Weights of a small self-supervised image encoder: 5100 steps.
Rows from block 5, named by matrix and row number. Each number is 128 + 24 x the weight over the matrix's rms, rounded and kept within 0 to 255. All counts start at 0. Numbers have three digits each.
# convs0: reduce pointwise conv (model.blocks.5.convs.0.weight, 96x384x1x1), inputs 256-383
convs0.3:077106128116152157141111138119113147078166138141131119145145129115095107163090150114151088158092092168104131077129114132125105157106140139174111141124152090144144100159130096120151141106115145129194112119112112120121157128126105151133119165130134094106116166127101148103127091151126132136092140144085184146100125145150182161147175123124109096135096139116143132095112123131107159108163
convs0.4:112137160141128149152135125095137150200112111149108135136131121135116122152137153141165116154150161145124133110112152146151128183124109112148137133126107199129091159106116124111131122163112133099184181109107084141124124159128155077156146121162160135129148151181147130115126123097145122106149136126134158163106136112079101129116122153104145135130139127123127114109134112140104136134123
convs0.5:144167135119164104116132155137141131120138087103146125125131130094132130173114137134115135121118182180109078105070154086111083105163155130153113144146151146143189148146116175088138115098118124144112157082119121166152118101109142092110120170146121102144118132146080143154125115108098112095149133158176120122165139132166116121144128151140100114124128153138151153114128154114150109161106
convs0.6:148136125141106132139177160127122129119120114127139156132098124121128107108143162131108139109148121082131160142147120090179108113151167122138094126083138133104105125160098149115170115155142165127136132136158115100120111173113129136096095134147104117084114108124151172100136122114134156167102140130103177139121124167130147148134160132133093127079125129091127119169102123141141174129090
convs0.7:123156112094123076145097093114142054051115081107102102135120158093083164120153140117149117124153116131124134107106118131146101159095138143078150114167160041112106157131144080149117128099155154141129120105125161128115066102166116111133132127117052103150100105132110093151143148126113105112100137141113058182160134130124107093118148114105103106103111159133112123121176146125110136075118
convs0.8:125131122154135120134092117134147121158103118088107135151138118140159161130142124149118120149122138132131148143129113152127132130161116131125159124061174116129151156138160142138140110136156134138109145131134144113133141109143086147147112133122124124117172145128167151120147137099131154146122103141137112129144158112103132136112139136113131108167102160104140100144124115128123105124125
convs0.9:131169095104143091169104095153152154160112129151126124101108130128153106100088171157140086104158140149129075094106118107108135116149118124140109139167138163109127123148145124130128167092065135144092087123109161136111142167140148095119123139172078130084090122147126108145107129122075158130134106123123133144125154162106150156100133115113163112128125127114149121073118098130123113142118
convs0.10:134121138120092130161096156113128131113166109161168155102141144103100140102152110121137113143126155148086135094159121147106164099130163141148180121109140093159116147130132093169130129154091100142115126147123124105098135121076131091072169128108127121111149099121093125111155105125152097126106121133159174133117113148128094143125128105179128126128176100135158160106131113122126155117157
convs0.11:091110144151131108096127104078114153118143120141136150116099131119108110142169130068163146146099127097149158122158104166114153169105119127157115124141150137103188128127100186106141135082115131169169139094147139130132077092128151110098127110157119103139143117133150123114131130143148168136094144151079093141119149173154126148129128128110111126082138146156146144151061157124119102114155
convs0.12:191124184119117147116159130136119118102121140137106106169156126156063141146133154125151132120163132112105124107145138132129128111154127159114151153136162110154132113122096103118106128127116144111103149124144121122159132079150121113123137089119094113113121128116118140093102103115111099129092153109181084130099125119139117142116110121129197132151166117127117109116126129128130124107108
convs0.13:110158142134135163114101130089130172103134122132104134129115092141104151125154133157123063116082089114158150118126098122117116145124110146122126134108119090098128107168136125098145073130155136177125113183151108161133108113152139120173106131146089113108101123118126166079145175121143121172139162100125150104113129129084137118114101155090126100094113087116130101104119150127142130118089
convs0.14:141143125107141138116123143113145121132123132134110126131117135103121122121139114135142126164132145096126107126145078113117128152113128166145093121128117118134145131089120155123167140145118115101157102099085098122127105128131133092088122139111135114149115126120131107099137114155097148087105154138104130132133175177137146089095118123124105095139147153144171153085102142123132111129114
convs0.15:141099141116117098125103112114136098125130149118155136143132141112104101141168156141121153150121120194147157135121160121080146124134122166089138150127150126168164116099142140155095139155101129159142170130162153078122083150165119103124138094124069103119118118148125139120101175154143094098152114182120086148134124145156127106147136146159095117139160141133124127116160122116166125100143
convs0.16:158128112134105156099135087157108107134138153099158161159125175153118148102113135100135134132155110117145132089126153143106109139165111130151129151101194115133143170085106112103166123115148133114139136124133122102133132124110176128146143119107129142149105118110091163156104049098155152112104178140161111140179133101135161147196124151141090125095147140112170102120153100054125138167157
convs0.17:106112143118102116107089119114139137094114111113139120118157148097094149107118147128121128111112104143109122122148148165115131149164124134071123118097127114096149127165111115114130170177151120110125110134130139138159138111105130121127148075123138134112134117145116138150149135091130148158101152134134133147097097118177095156136151117143134143118142090088115118107130134117092128108139
convs0.18:131122128138091109115086141165112135123108104114083139124102115113144096168145146122115112140142083141121120108121118113052151088105112131097139127081097136134108118142122133112122125108175131157202116172151150121143086147118128195103124121174102102116105123088116103177194149107121103140124117115127171126122120143153126106135136152090147128138097136123123147148123129077138109137110
convs0.19:122131143120146126085123111113148122078116076131151142170129157105112167108116092123137119120150120144106124098150111153086165162163105113151164139136151127126134147139165127137131112102127108110130177124147122103121088132144096104136160099146118115151104142131131100131103109110125144123121114120106101116132079120131157138111113132098146130093129149104123098144129142105120164090193
convs0.20:144151119079100183122157109118098169143196101136076127123107150098173134131124122164107123136107101144113154144133073114113097157125138090138141116101096074153100099098092102092102152129124092150119123131093137166131126164090130150127109114118164153065163132170161146106082095133151093139140111163132115124122141154150122124130112152155150173104129141165131119175152130110089143114127
convs0.21:141157164154114135155141109136120108096112108143165182115125115153123127107102105092119094087105106115103143120109108164144106114154137149119089154155167137102125143164118113134139111123123095143107147148162117075126082109153117084166126149121126119138101144136124144155121152119117142137098130120139111123125142085165131092107158150141146162128109107108114113125146123106134123114121
convs0.22:057092122088096159094123145100138087070157110097098105145104120098127121109128069122132133157151121108115147113096117161116109111144169127151102080136130107133120125114095146085078103129120141142146135135135110174147155116146109073124175142146094153126099129123117109121117110151154113090101102119153140114133135113144122129122154129157128119087115130110141143095116111115137121096162
convs0.23:134119145088098087123123093097156103169099126125133128108117140143139125113118135125086138160122097125137104114120106123093088159085142167140098137127114114107143137146154145149175155165133127125125147125133140175131149125091137121152092148144127091124106128105132159142097096093117163100117132139155099132114161198168128121107175120193149126083127121103143136130145120096111149119141
convs0.24:150099106196138101133129111123142162130117153177112130158094130092132146127142148122141134121120110154078097099139146110109134139141144152125158136089085130110149119139119126103124156131124126089045133135132089101141133148178128063162132110160086106137133165136105099147166160089126130105103180132141131141153157108149111104135087154157092150127141132120136116140095139110137100153148
convs0.25:136147106150096119179145094099135136117106111154120095097087158140120150102155082104156095120148131128131153137127120135140125074146157135146124145107161149141111113113165113099136102133115119109109104167155132112117134165119155137129133140137132121121089112138146130094136144157090120182113138129117126141106124165162119191145111114093121130155118114142107119145091136150110147133142
convs0.26:135153126152109150108064115150126084063140127122109121135144090135131132088133144157106119149131107118116130119084150111138144127142162123102100137206078122133129109139119129126111119145150139134122126136163125112144135125117112121137192140144130179102131161148163114106141147154114144160123101114133121074117107144128124120153117190082081112110126163071138117092144102097113116137125
convs0.27:125129146106160125143132109125128082116133140133120091134118115113137105085158141120153125131144127148115123088128112166141118153097113150133143132125119115105133114147105116120118121135125133104137116076105145116129108104096161148145154117144137126092137117158163098125169114126156156137115143133130068129127114171121133112132116136104102111157108132135127180133150160150138146090159
convs0.28:095141110108124123094133150100115068116087160142137095103182132111081123092142171098143117122113179104096116097134122144121149137136149129130110080110134106119113157099098097093109145159085150100147157092156144110145148123144156121097146147150121141125153101105150152130135120118082142157158126100132077096129155131103130130151100130130112138124088095112115172147118165148143115128101
convs0.29:141154155128165155080147157065119127111132164162137151171158133098113139148149100112144169106105164129123128142083132180106117115182128145102134157126097116095163142106110120143128116082147153109115143119163118080137090121113150093139141129090138114108129143130066069126126126133119113153128128131099174112108159131108151138123094117127162141123129124144134134108130146127081152137129
convs0.30:093157150106148135089130148139108097146137097111134136123136147125157144107136099115126133126142125146132116083068116130123110123133115130117113149108118108099159121122095130128144100141134139107167118148137147134141153066138116096142130128106123128111116130138125139107093123135158051159122123118149144113113130110132115130140101107090121135082128093140138106113100093162099151136127
convs0.31:070102128136122160087105119113144090162125131157094125138117079123129136114151159124132069192133144158118132111159134092093079124166107130143094132180119087167081156139117162135150088111148111128107121120099070152128130147104142127132128148138152139156079149119101111123136099158108114126139139135136098102143110158150149112143127150127083160158143131169152154131199135130162207165105
convs0.32:103150087104086107137107125133145084151157099143122093110112123152111126147116152109135193150124132112063103122170119074150100108153136148096127101078128053118162138115133150123153163122116127096226101083121129122126115137104136175107122181162140126129131107103117102110159116094098135145097109135132107126118104105132107098151132115140113098108143139093160107164136109113114147205108
convs0.33:134148150112136131122084137147122141152120145161132143136124148128134143147147117136159130137137131124170141126128165139144151108118141117115122143058132144111165136128107120155124111127165131150151163115083101099150122152163070101172107106096160180132136136119093128093085125189150144115111110163145137089151118111137153124134152119118141139142120112137138164079119096146172131148127
convs0.34:125134122089108155106121135149139124111152142128163167107157133118165151148179094137099138095143184146119143126151090103154143146155161109140127129115103134138142110105124113111101115127110079134126135136137112112141136101123105114181138095120129112129111091106154097136129124092146159144106129144116112112135134103117119090114126073107112113127157123132150132117135106101134116098171
convs0.35:146138119140132111102156133120133131104133065131125096078117115131145083120143151085107117158125126118153138135146124101155135136147126142139139143129122103133138119162160121112160088100136099120088137112130124141150152109113134100149141119077135101086068163104097125128128132128119147152140121149145126126086115108117095107127115117104141145144144150123140116139147155138135141132129
convs0.36:122086111117131143109109134171105102112151128119116113112101112130117141141087178127084097154152133179162109146164115097049102183165161123134096132129109183115120146139147155146116149114116108144100121137132125156126117130115189141127134099182142075130098117120137121106130102113128135160136183115108121127121122131124141150156120102111095152148159172108096144159105105122143124070145
convs0.37:108106096110134108068177150098154166070126111119129119103082089113126108119107156122131158157143179119152179110107095096137124132179155131160192134113139155140122117134178147129126180153142146140148116137136176142111139104145170116105097101114146111150129172133139121089131110131116135104130125116070114155133095126142152142121119113102117186144136088125120113121121114117165130122143
convs0.38:153095107112080135116172097143122138141160083136112154092123147132155093154146122185139131094097134116100152133111144128162130117097147128132119156080199112149088129146085133165119188098080123135186132113163147152106129139134161111139132122145120136084099168194101157074118144185098166085145159120070124113116113073138126128075098149109098139119123093102138149111124104171125131127121
convs0.39:125141117095160149124128111119157114143167130168109117154133114151105125106139121122121076134143135114155130159142126149160125145185138109135147126110117136145146115116164164116145150117113139124128109124100100145152145115162113111095154126131101129186132110102141166108087122135134128126144122109139166101131136116133140132105132148126156141119146164171151123119144152128141122131123
convs0.40:122124137125163099168130120125110198131156112111110151108129114156130124102140157192158135085118176110102142101116123134147140166182127178131167149081138194106111138127106116118138135086121099112124109132124137134135114125135125115147168118160126164155151150183113142127137119108149159124168139136142164128131111110131103136127116108129104119131169104134145115107123134106123104121131
convs0.41:165093112118125127136118089149085121118093096092131088091134125150088128133120115142134136118158144122080170126090088155131156138137129075131079107134136085106105134117113128204141134138079067155145137070201128121109126138136131122105121128128095093109113132109119154082166122120142152116124136126104099162134157146085122129105107102136141143102123148108113166083128144109102126079113
convs0.42:115137158137133139110166135096130100129107159189139068089102151117109122116158110170145170151142210119147104131113148124152122119169187114099182128114114113136120193139099131137126125153139128131142120097127120082126118146162105105127093139149106118119126092173143133151144117122102113150155133155099126157107128096114175109150119147145161141105134106144094094126125126158110104085125
convs0.43:140138127104128145095113104129087163102162130144186135110104095107119117100142113127117082140135168174146151111084153232114162153153147113114127134118152178110091120128118149159138101130130138148106097122123177170125089142074148071121131156099144130112093125144130156129125064146110148169138092137098130092141070151080129163097154177132093149110151096144098081184153135122093116134114
convs0.44:128115097156202180101085108127141129153123126139104102116153128126157172086131109104123153126098088148169057094158151088080167145127140135151138136104082079129117114102122136124120099132060141134148102125094151087143190136122115152099154130126131100105160159124135140200122131091128144177111121107111150169102183100073129149176123078150126112123158143106126182136150166164134083108134
convs0.45:136139109116153120168105086183133111117096101131105146121131107142093115199110150123124098158103120130167163133147142072111144123187172099158121124135122104129100149142094104108100152120089111136136129084115062104136100120124124111139117136086121101125121182160123109137117140170124129118107096137125074085143157098145136139089121203137101130106109159151123134133129107135143122128109
convs0.46:121146137138152135159105169150123118143098141114126120142107111156176128136134142160165127114114137167117120099123121110137095137138096177126112191119159144087067120152117101131112119114098138111178133149115052140122167111142148153148147153137132150127118178133133107119115126102156110107125108104097167086119180147126155128103156153155136144148130142105112123128118150146131090118138
convs0.47:110146149143124116129119119108154099119139123131092142142132144099074093132129128094124159097139105159137119131177113124097160112135170103128110151137123136107161075206178129128128095130122141137105129136114106135136087144141108114111118129133137154079120085104128123119114165170101150151142144124120123110122154123159126122119115134106127148147127157132123134125115148188110091110106
convs0.48:130108111154149134117105129113108086131121096140126130103141121114138140131135135133178172145143115140107130121156164110139177156180155090138110124131148104112150132107151138137110106092151102135118091119140136152095137141087157172147135139122121140129138134116111118088189095090143099148142126143090117079101147072126132082141125164119123111135129145094158196131135091122157149108116
convs0.49:116148123148148132150092080105135097114117118130148115130103148115109126128130132105162137154105103118152128111122122146107115159116144134140129150177145100138105161138108116101123146146095176154133112123122115137124101146144138148111148157104172120159101146138166155147134145133119121136097116147149076122120090127118170088124106121135120134141126088117104112139107132140141135112172
convs0.50:119138165135164130146104147158087109130098150149118132129132118121118134092097125139123138112134143160103116134133120142084142152180103131139105139153119129128062145121151102136125063115131094180112104168141110145106142112116078147171138143136121116161109111109127142164129153151118095128125081104162122133128131127097181138141134200100143141153128128188132094115094136108137099127163
convs0.51:140161142183109140128149153173118143099130131159116153143170109166100113099102139166165116115148132135135139074167120121151155122144175132119141143103153108137115130161108154106150121108085108124069126106123182094092106122118125149090133094161099099104166135137159158128138113105106151120096147135186090096103093113133082075116138122155139117122127073115096156110128140131077128107143
convs0.52:140141122118158116106132137119104130144125128107143114105120082118088140117141146130140131130133127104132156143111121120089170156134115139114122147126124137122141149147130136118128120136126139131126125101127135160115111091126151105138101118140134117148125151156098120164104137090172129103142130127158132120125133115123124110132106121152128109105151127165108135149130090092128109116133
convs0.53:140118137127121111133134180143142091107117125093144119085133137129114140089127127098117142121127093136094140138160121132124160119171155136105142130112141080109132119124103089149128137143130101126110144078127154095131140106111145132133139100153115100124114112172144104158117089074107139140159114149123072154126128122132101138146178102115103153150087119121161192114130099143089127097120