From a checkpoint of a small self-supervised image encoder.
Training: 5100 steps, batches of 128.
Data: trained on microscope photos of single blood and bone marrow cells, 194171 training examples.
Rows from block 6, named by matrix and row number. Each number is 128 + 24 x the weight over the matrix's rms, rounded and kept within 0 to 255. All counts start at 0. Numbers have three digits each.
# convs0: reduce pointwise conv (model.blocks.6.convs.0.weight, 192x384x1x1), inputs 192-287
convs0.90:121110141118148138143105137115142131107080117149091184124145141199149104171161128095145138120115161111113130093124130122103125157092188124108123120113111085097130144150125143148092115138094146110143120145142104141119139093112114101163099112135128141124084144111133160113117129117105130162
convs0.91:142104107150122135080114159129093136156154126135129104162131142136150157143148143145128153146117158115141170192133150140117124109162139134122127091117160136105170144140154101135138163116156146123131188103104129102143151122143119152094159109134117099132129146152140058105127146121114149144
convs0.92:138149128097157102113164070145106116101141085171134146131149118113101128109145121156072136129134106135141178082137108122092076107153147126095132115110110139110065108121107157094108118147075131156163140100131100151095118132115167139120116080133094111138119094160116141136142132080186159135
convs0.93:137136164125113171156142158110150099151082167140087144152116078110110138124151133104181119132126111136126110081151097127116138154163144144118120163113134155161162095139145125102138121089138111113154151095125119105101154097090083169104122122164108134120131138102115126121138094130160134132
convs0.94:121166121134107113119120151110115164160101119103131132133147056109105144130122096096130144168099131131118142184140087164117113109135162151147142156138157112091131128143117124111104124104139126064121119128112118141141116123111152166149112112140127117139163107141122129132106169152162116113
convs0.95:120105125160119100088141156133145110147128142093129162111134190158086114123149137122175159167156112112154089151159108124095102087105103120122113136131142172110158115085136109094097093115111092135155128177131072144133117139110135141129065151123129158132144153124160114161103100117107161108
convs0.96:146167136076165072130123115100129147118105144129117127125156133158087157139163172107150122114151103133123166152091121135168106117143122154174132136147124165089128122078139115105165114173108112139073123093132123110124144156120117104113102110148110133108107129107110101114161121113120094109
convs0.97:131171125160138161091124158125106151115109077104098081167125054119126117164169133130142113171110120117124132143129161148189132142115133121098093185126092167121136149094148123144128139095145116124132160126102171110134138162130115126140122105145104122149143121136164125142131085168138133131
convs0.98:091117105116108159145132119158165139159175096159111114095097145107138133126136135126103111118136061122124130114155122112143142113140135094200102124138134138096139145139139136126177136153143182108169136132084115125125086131169152091141092145102160114158107138119130130101127104161091134135
convs0.99:129070154110139144116144150146165128133139139098143122150090134117078120098132073129096103146101145093131139106120142133144141102118117126115120117097137107117142140141137157107126084110193137083121145099128081135145144146123119121141099138062165117122134120143143112110127102198130087144
convs0.100:113127156163119146095105130163147131177110135133126137145168096135085127149141147120206124086098137072128106135138132141118107123130144117084145132126127167105119142085135112123162148130132142109109120147196118097138114147114112118111130132117129112141155121075147112117141151115129133134
convs0.101:128130164107154130078116141141107108128091119148122164105115128106106135122100089088156118158094074169116122135185132123115091110095083133139165088098104098128115143135104150091164105115119143089113100125127100154129125179155121129151091160148148129141121112158154115122133111113120115125
convs0.102:117081142135095135112139108109129148154115152124097152168195132149096132130112087169138096104110155120141139127110097127149157112114116151109115161161093120144108132114139109125124090153113113108127154131163121105127132108111129104114111164152125119101148145139141205148159120142161122153
convs0.103:137128133144118133124093089118079122121121122130151100119122136116093089134145139134169140126132108128092146158122111138140124118163119120188129145163135159124130154146145146137117123148147099131098170097119150109124129105144091146097122129145124114147170115131153134153113151110137157127
convs0.104:124114127120129120104099117135124141109129132183151134135136145138103115134129120164158154160148122143135118139115128168140096128118123126108139125126133125121148129149146155094125119138123130127183159120140122140116093136123129128117151098148087100194110059117149145139114097122135112097
convs0.105:132103126081111137213110121157158126123136136127128107123161096125100157116119108085103117153106146119124151115125189138122150141109144102155169144175108099101119135182083127055097136137131156137111133170165160083126125152137155148104123097160145087089128158113137134109135100111111142126
convs0.106:121142093102127131122107141149111113130165153105140142168089151151145122080124126145124137132146153082155086082098158108081117135132062135085136159145132147123124086143150097128114139103127093118141119141081156114145131137175150112126090129147119115138107147111076117134150133086166106099
convs0.107:137153121131126121146125145074101135144149158151146114153115142123105141146110120168162133132101158083098122114186116140198150156123126131143175138119059128128136126073144123143124119165150131117135145125117127109117110116093168120160090128161144148148119127105126101156093104155087140124
convs0.108:104115156067074153141101122124140154118119114134117122115151117100102109129096111158134111107093083143115161132113112155129129107146126138090135108120158114121125149136096142091130137124140167153132127131089111183137164075101173164142128134111119132127114145087125124167149116138131116132
convs0.109:101081120099132134105126144131129130131123126138125159134151138149092143109155133124122090083104093107143155118125122210150121123081111184102162106100126128133155111119105161101103131114144166105167176105141141156109160110142134110092104110101094154153149162155104141122097147126166143146
convs0.110:114124110104143134136107124159180098106161096106151131104088142152159148124162127105097171117085113094113125161119140155120089111068100122125136171097143101074109116100180127104122135078151142111145118107172163112137149137106137125147168175132133111117140137140121138132095123150155143108
convs0.111:073123036099082137112125160121138049124141127084154137094095144142147085127119141160158157099124167104073123144124095124137146138138118111154103098124158114113104136096130139124156068142112143124177167173160127139148083159134178110093141075151124154097071112157173136101139129172151093134
convs0.112:103103135093108153147152150130105132158097123125136153100084117161085115145139104162117183117093083086150138133112121110130118103102188146122167109110102105110125087135123138105132126092129136141131155093148142171152148106138153136158131145130163112113118096113107165120123136085080141109
convs0.113:157113139105125100123161191162116129116105179121129173088094099097123127127134167137095145124124118138136134165120095112068192153160142113107065103139130180156123086118165157134125092142147124124084148127186132100129140140120107120086096103108138088131122096140118097066136131078102139133
convs0.114:158116151117118170140127115076128134154152104110145123117184136139129160123091163103132103129105158152111107167138103173145109129114116174184087129133095121142126113163132120127145122131099113065133093109134133113156115121144106168167131131149163134148127119141121122131136137122104119180
convs0.115:110140107124138194127120106103148101123079130151129161131157104124144145090120113135160142097115112116084133156150137111119115104114140096143106130182097066144134124136149150147110127133164105132138172092146124149122168111132130104148085150149125131121137092121105146110109138143108105142
convs0.116:140134137121100137141157120157149179134123104123168151102092156153096065176107110161114085100149102145132122112125121147140148113094126114155110125114171152102123162116128160133144131108107162100199153124154140159127141134106097112137146107128068142094116147083139115119104138162132143118
convs0.117:120127125116161131175126158095165145138105108128133129144135145086089151083122098141139137161072172117153146077100121124150132134140120113174150115146114115106112118093162123160124131103112097110142095145132085128115122110080145143104130088095123092131183145172158149128122109104095178143
convs0.118:168121108142108120119107127124128138119142138120143135130093106168126122169144116114123123161096123104123153128162133113133096118109127094131130129086139133129133106119116169149113146163133130159130110113138142133176138135104128087122100129168120136156132059137117120148129156126137132162
convs0.119:149149097168116094102098132120103147097157097139138097065120132159125119111122128119145149136125116095124145124131087132150111106146148166125109135129113124130170125168109185119133141132156119141102137128110121170159188094120146151141148107121117125168133155096145103144131126096143115138
convs0.120:116120116107186116104076128106126128158139098110140154145157141144172157137139137138171136092131169116155130102127111126133131145167148156114126167140152137130139119152117131146141156095088145114125105107163194071127120107122124124086171113120140122173145081120109125164117095161139123132
convs0.121:125079164145099071116126147125131133120129146118150137153115116120102116131175106143124141112137111163129130182148154082156131122113133160142134132119128136171101116131113137142140148151113103155143131131123136120140148140092131091148173149148110160142168084080109155106114143152110178142
convs0.122:104126165132112136099173128099136125089109067116148113122154090148160106111125156096115139179107123148167133189126105096092113149122134169160091110147133094095138137153187082108121159149132159119171184137111116150146109125117131140154129112154108097158119130131114124103125099107115135140
convs0.123:110096159120139143097141093130131131160143095114119168140137101146121131124100172147133134105119116110097107097136086175129086113126129093099115094130132115112134139175133088115075132125126126148186105128135150109143131133128096114136189143127187177107107093164101141106132040123120157115
convs0.124:117151111087141111122133156124160131132119153164093110100124132104122132178111085147138149110093129123140151150126056132142122156110146110159137128106108138131145092100130104156124175139101109134071145154147162106135127135108138137149137135102123134142126198091106109138128157163139123124
convs0.125:108151151145116168127120118151147131123107111143119095112118124110117131145167106106136180103152147179103124124158127130115113163123107186143079098127107153142107125117074109136127164197115122105127156166142094132170129136132127109131140111110136130141135141130118109147111128112138113135
convs0.126:153133136118148142100141131096149131096122124122127160111140134127097090117137119122114110142116130114140129126123098149095120132129149139071139134108131116105154149142138112114063144157150133091125112111071080143142133137113113106113112111131103122116101111060135147123108147105124156128
convs0.127:125097146100122135109098110122116127152159094102127096113121179166133128125141107137150132155160114138112100102131125130107099131104157101146118098129159146150161146136126125123138126151101111095174152153117130142128154153139082123154163115151131109122140146164123102117135106116124095156
convs0.128:127163125177119142144098110109190102142147131127120146101146160143105116120149146093097116119119130112127109099171137140167107137123152145123129150137120123120116133137114108133132161089118086161148128123155129108136140102137129118094115146163129135121124073140126133116150098131148098114
convs0.129:159119115164168115161117118123136153094096133142136139154138116131102101098126134147171154115139121115143112100140115127124124132136114124114092167070094113150126179120141147111126101159150148161103122137141135153127107184126138130130120126126156147098122147126125105116170116120108127119
convs0.130:139128080147137086169123111143169116090148148146109128106123112134147133149140112162172100114132109140190190139145118094117124114139146131123145115168113131106113116114154108129105101124134101145159188192137109175121146169107138128118108129139154160070167170114113132118137142109132108132
convs0.131:140099151129122112144113136148144109149099131104115131179184123138122116155099141139130175124112097128127111079146120109135140090148149108189112136130136112134112107144149136148135152119152138126102143139149154152124143137056141128107154136142120146126156151129139146153125113084168081136
convs0.132:177112152151093129115117102136120132122183119138140108096132088145163146133091125142086148136107101108113117160132140107132119156114103166127119127096141153082134081117121143125114135117106141095126162116148123131146137095113126106109104145160154121155098098116159105069118122135121063088
convs0.133:114138123142134171089110128135111114093122126161144189156140131126181138089113142131158155127093102145109097126109144093129119124141152174105132151133124110131127080152084137114101132122107096133124134133135143159095120158130137148114121104130110126137105111126149120140151088167114086110
convs0.134:148132108163141109128083141123101141147128132161115150181078122111159127148137147144114144130094144098167139137119105119124130151072147106156175138171170140149170117147112098161085134132127110106114115120112120152145119111157105118154138182124159090119119107157122139095137149134123129105
convs0.135:135136112107117094140117125160127186112083107122130125124139138145135123097162128154122101134143150133131126143140128136117142092137105151137117098152101096143096116118150116129112132105124114132151105057117094109147166130105133125135142139101082120158084124141128124167104116117152155115
convs0.136:136109151113126102094141188147113130085113152125130106143106129110093136088157126140142141103105120205127129165089101160070098148110209108116148149125129145116123098110153119129138155126133119133141120115151080163129136126105131142125072132148113093131139130141140098089128115136113144120
convs0.137:112111114159111122112148149095131118180197116127112120166166146117151092121109128176128142137169123109113162080112161067141175078159109115121122126110110161113131120101103126127138104092145180114153067152120123142129159171105111147134155180095106103132137152132109087109134147142132167102
convs0.138:103131084149117130179126145166104155103114139156089124107095164118170113153156130131088164119080109138112135149122160132135129117139131130164050173109143142131095169133113171104123175119122114081131107141119148098142102099139160111099137157113103126132126120108161086112144161126159129093
convs0.139:135170151131115130167133125162124151065106142105104164098124129118175143126181141113114140160144072151082123118150115105151135191149123162088130125144095138119115101115125127149087179128124112114120126107127117137159105123127110191113152116162120102076126144183093108126151131119082121154
convs0.140:156110151153141124153138143137165101121096109171140079112086118153151106129163139125132132135107101122107112147135131138148128110131103116080123111133129116116152100096155145087126151180124130120121155068144131168105144124136175162105083146126098142151168096125152134104129102162157152117
convs0.141:131110127159136125178120103098135143142118102096179094098121151110126114131125110137148163136098123081118099117118125153115103123122136127128162067141160124160094080062114089114145097137126171138126137132166158091175148164093130117121131140108137118166141152112143125127147134147133146154
convs0.142:091160120076160119100100138137125161080123173136098110061151154198125172121120109069114104106118145123084163135089131140119128102128134090133177128124158179150087102136115138133123138127114107129152123132129110129109118154117094164138128110133095133161124128148119150133119120120124134145
convs0.143:107133157125091188110141159119172188110113138139134180148090182124165160101121146103094130132122145144141170133116117131121123110118109115100118150134113165140118112155133150147118129134149144093113163109103101158105142144139153132128159129112153129174095128107092211112112095121149137106
convs0.144:175098098116098139097068161109143171130155138124143094080204125113136182168164096137142114146123146153164139119159112149151119118138105123152106102156126156136115092125142092106108163123114117145102104186127090162142151160160082119118126110088133096079148169184130117122117111138117106075
convs0.145:107102137122131134080132148114106100125141150114123162069119115089132109113111121139105118116128138117088143134135105158158130148104092153090161088141093117186080179126148095124153132094201067158164120112097135128137166099148167123151105080131109103117138143119138127114118137107094126139
convs0.146:122124144146135117177099113150132137108118140110128155096148095065131131111114093155140094132143114103105096120137117102109113134126146068135078139113133157132165132145135119128166109157110138126094143120118168138182111114143149136113175124135170107114150151155163136113104125103119111144
convs0.147:105128125099134144103146111116125143136102103102110144116139133156114119136134162137117128133100152145162135104070150100117123108144096084122115123113078094080155097144116110117148113067146123110097118124132132118145115131161175192127134100163115162103142143108125115155113118134122119093
convs0.148:097172137150146102130123153124116068112066153152125095079115123092099159139124113167181116128180128127143152107101146103092136144181124130131137129117162124158138089049096148079134137096157120158159150118157160127168160183113134145117132132162159120126127119083143144105108135151133149125
convs0.149:102130126116182112138131163136132113150119143110107132122111119102114125148129120145136158103114133128113148125119095104147131102158098106157141107125141080134075126086089172122105082105125150122098148146118114141150168121119137083093138105114119089179165104145140133090142139136124117096
convs0.150:129103104117113189052166152145110145109124112127103136065156083111159158117075183132119152097127100142124141105114155137160130158110127146137134167124101104104157132095129111154104125153105144141171169159103149078107128152105108144132141133107136139156111131157129159146108164114137132141
convs0.151:131149098120132168119093117148134090126173128132117131157135141131092179167116156116120172135125102128115160109190148109204116133118136094091132136128107184115099101096139152120149130128137134121068173123095144128174098128088145108112110103117143169139130129141150109122121106121128140138
convs0.152:162076173155134087153153105173120140097109129090156123118115075170141100113108096147141142141160133139142123136131098158128144075129149134108137129156146147111107110129144112145085104122143112158120149154150118114123096149144101108147123148155177123146097133144090118115063139130127116133
convs0.153:127115152146102125119092171113146125110160109138133140178134131125140148107076107115122094140118126175136129112151140128171133121143127115127098105105139165122160158140118097144134141095150140114180153150131183139102088135155116120143132085095159121123134137140132129115093137101107111131
convs0.154:164151104093103093147103146107074158128142121087136113128089107127105150143097119155158118063094136114115202135120083127137150110122115085150119147152123137075132095113092125111101093105177132090077175135129140151134110095104115149149131120127133096162162150141113114134100122113104122165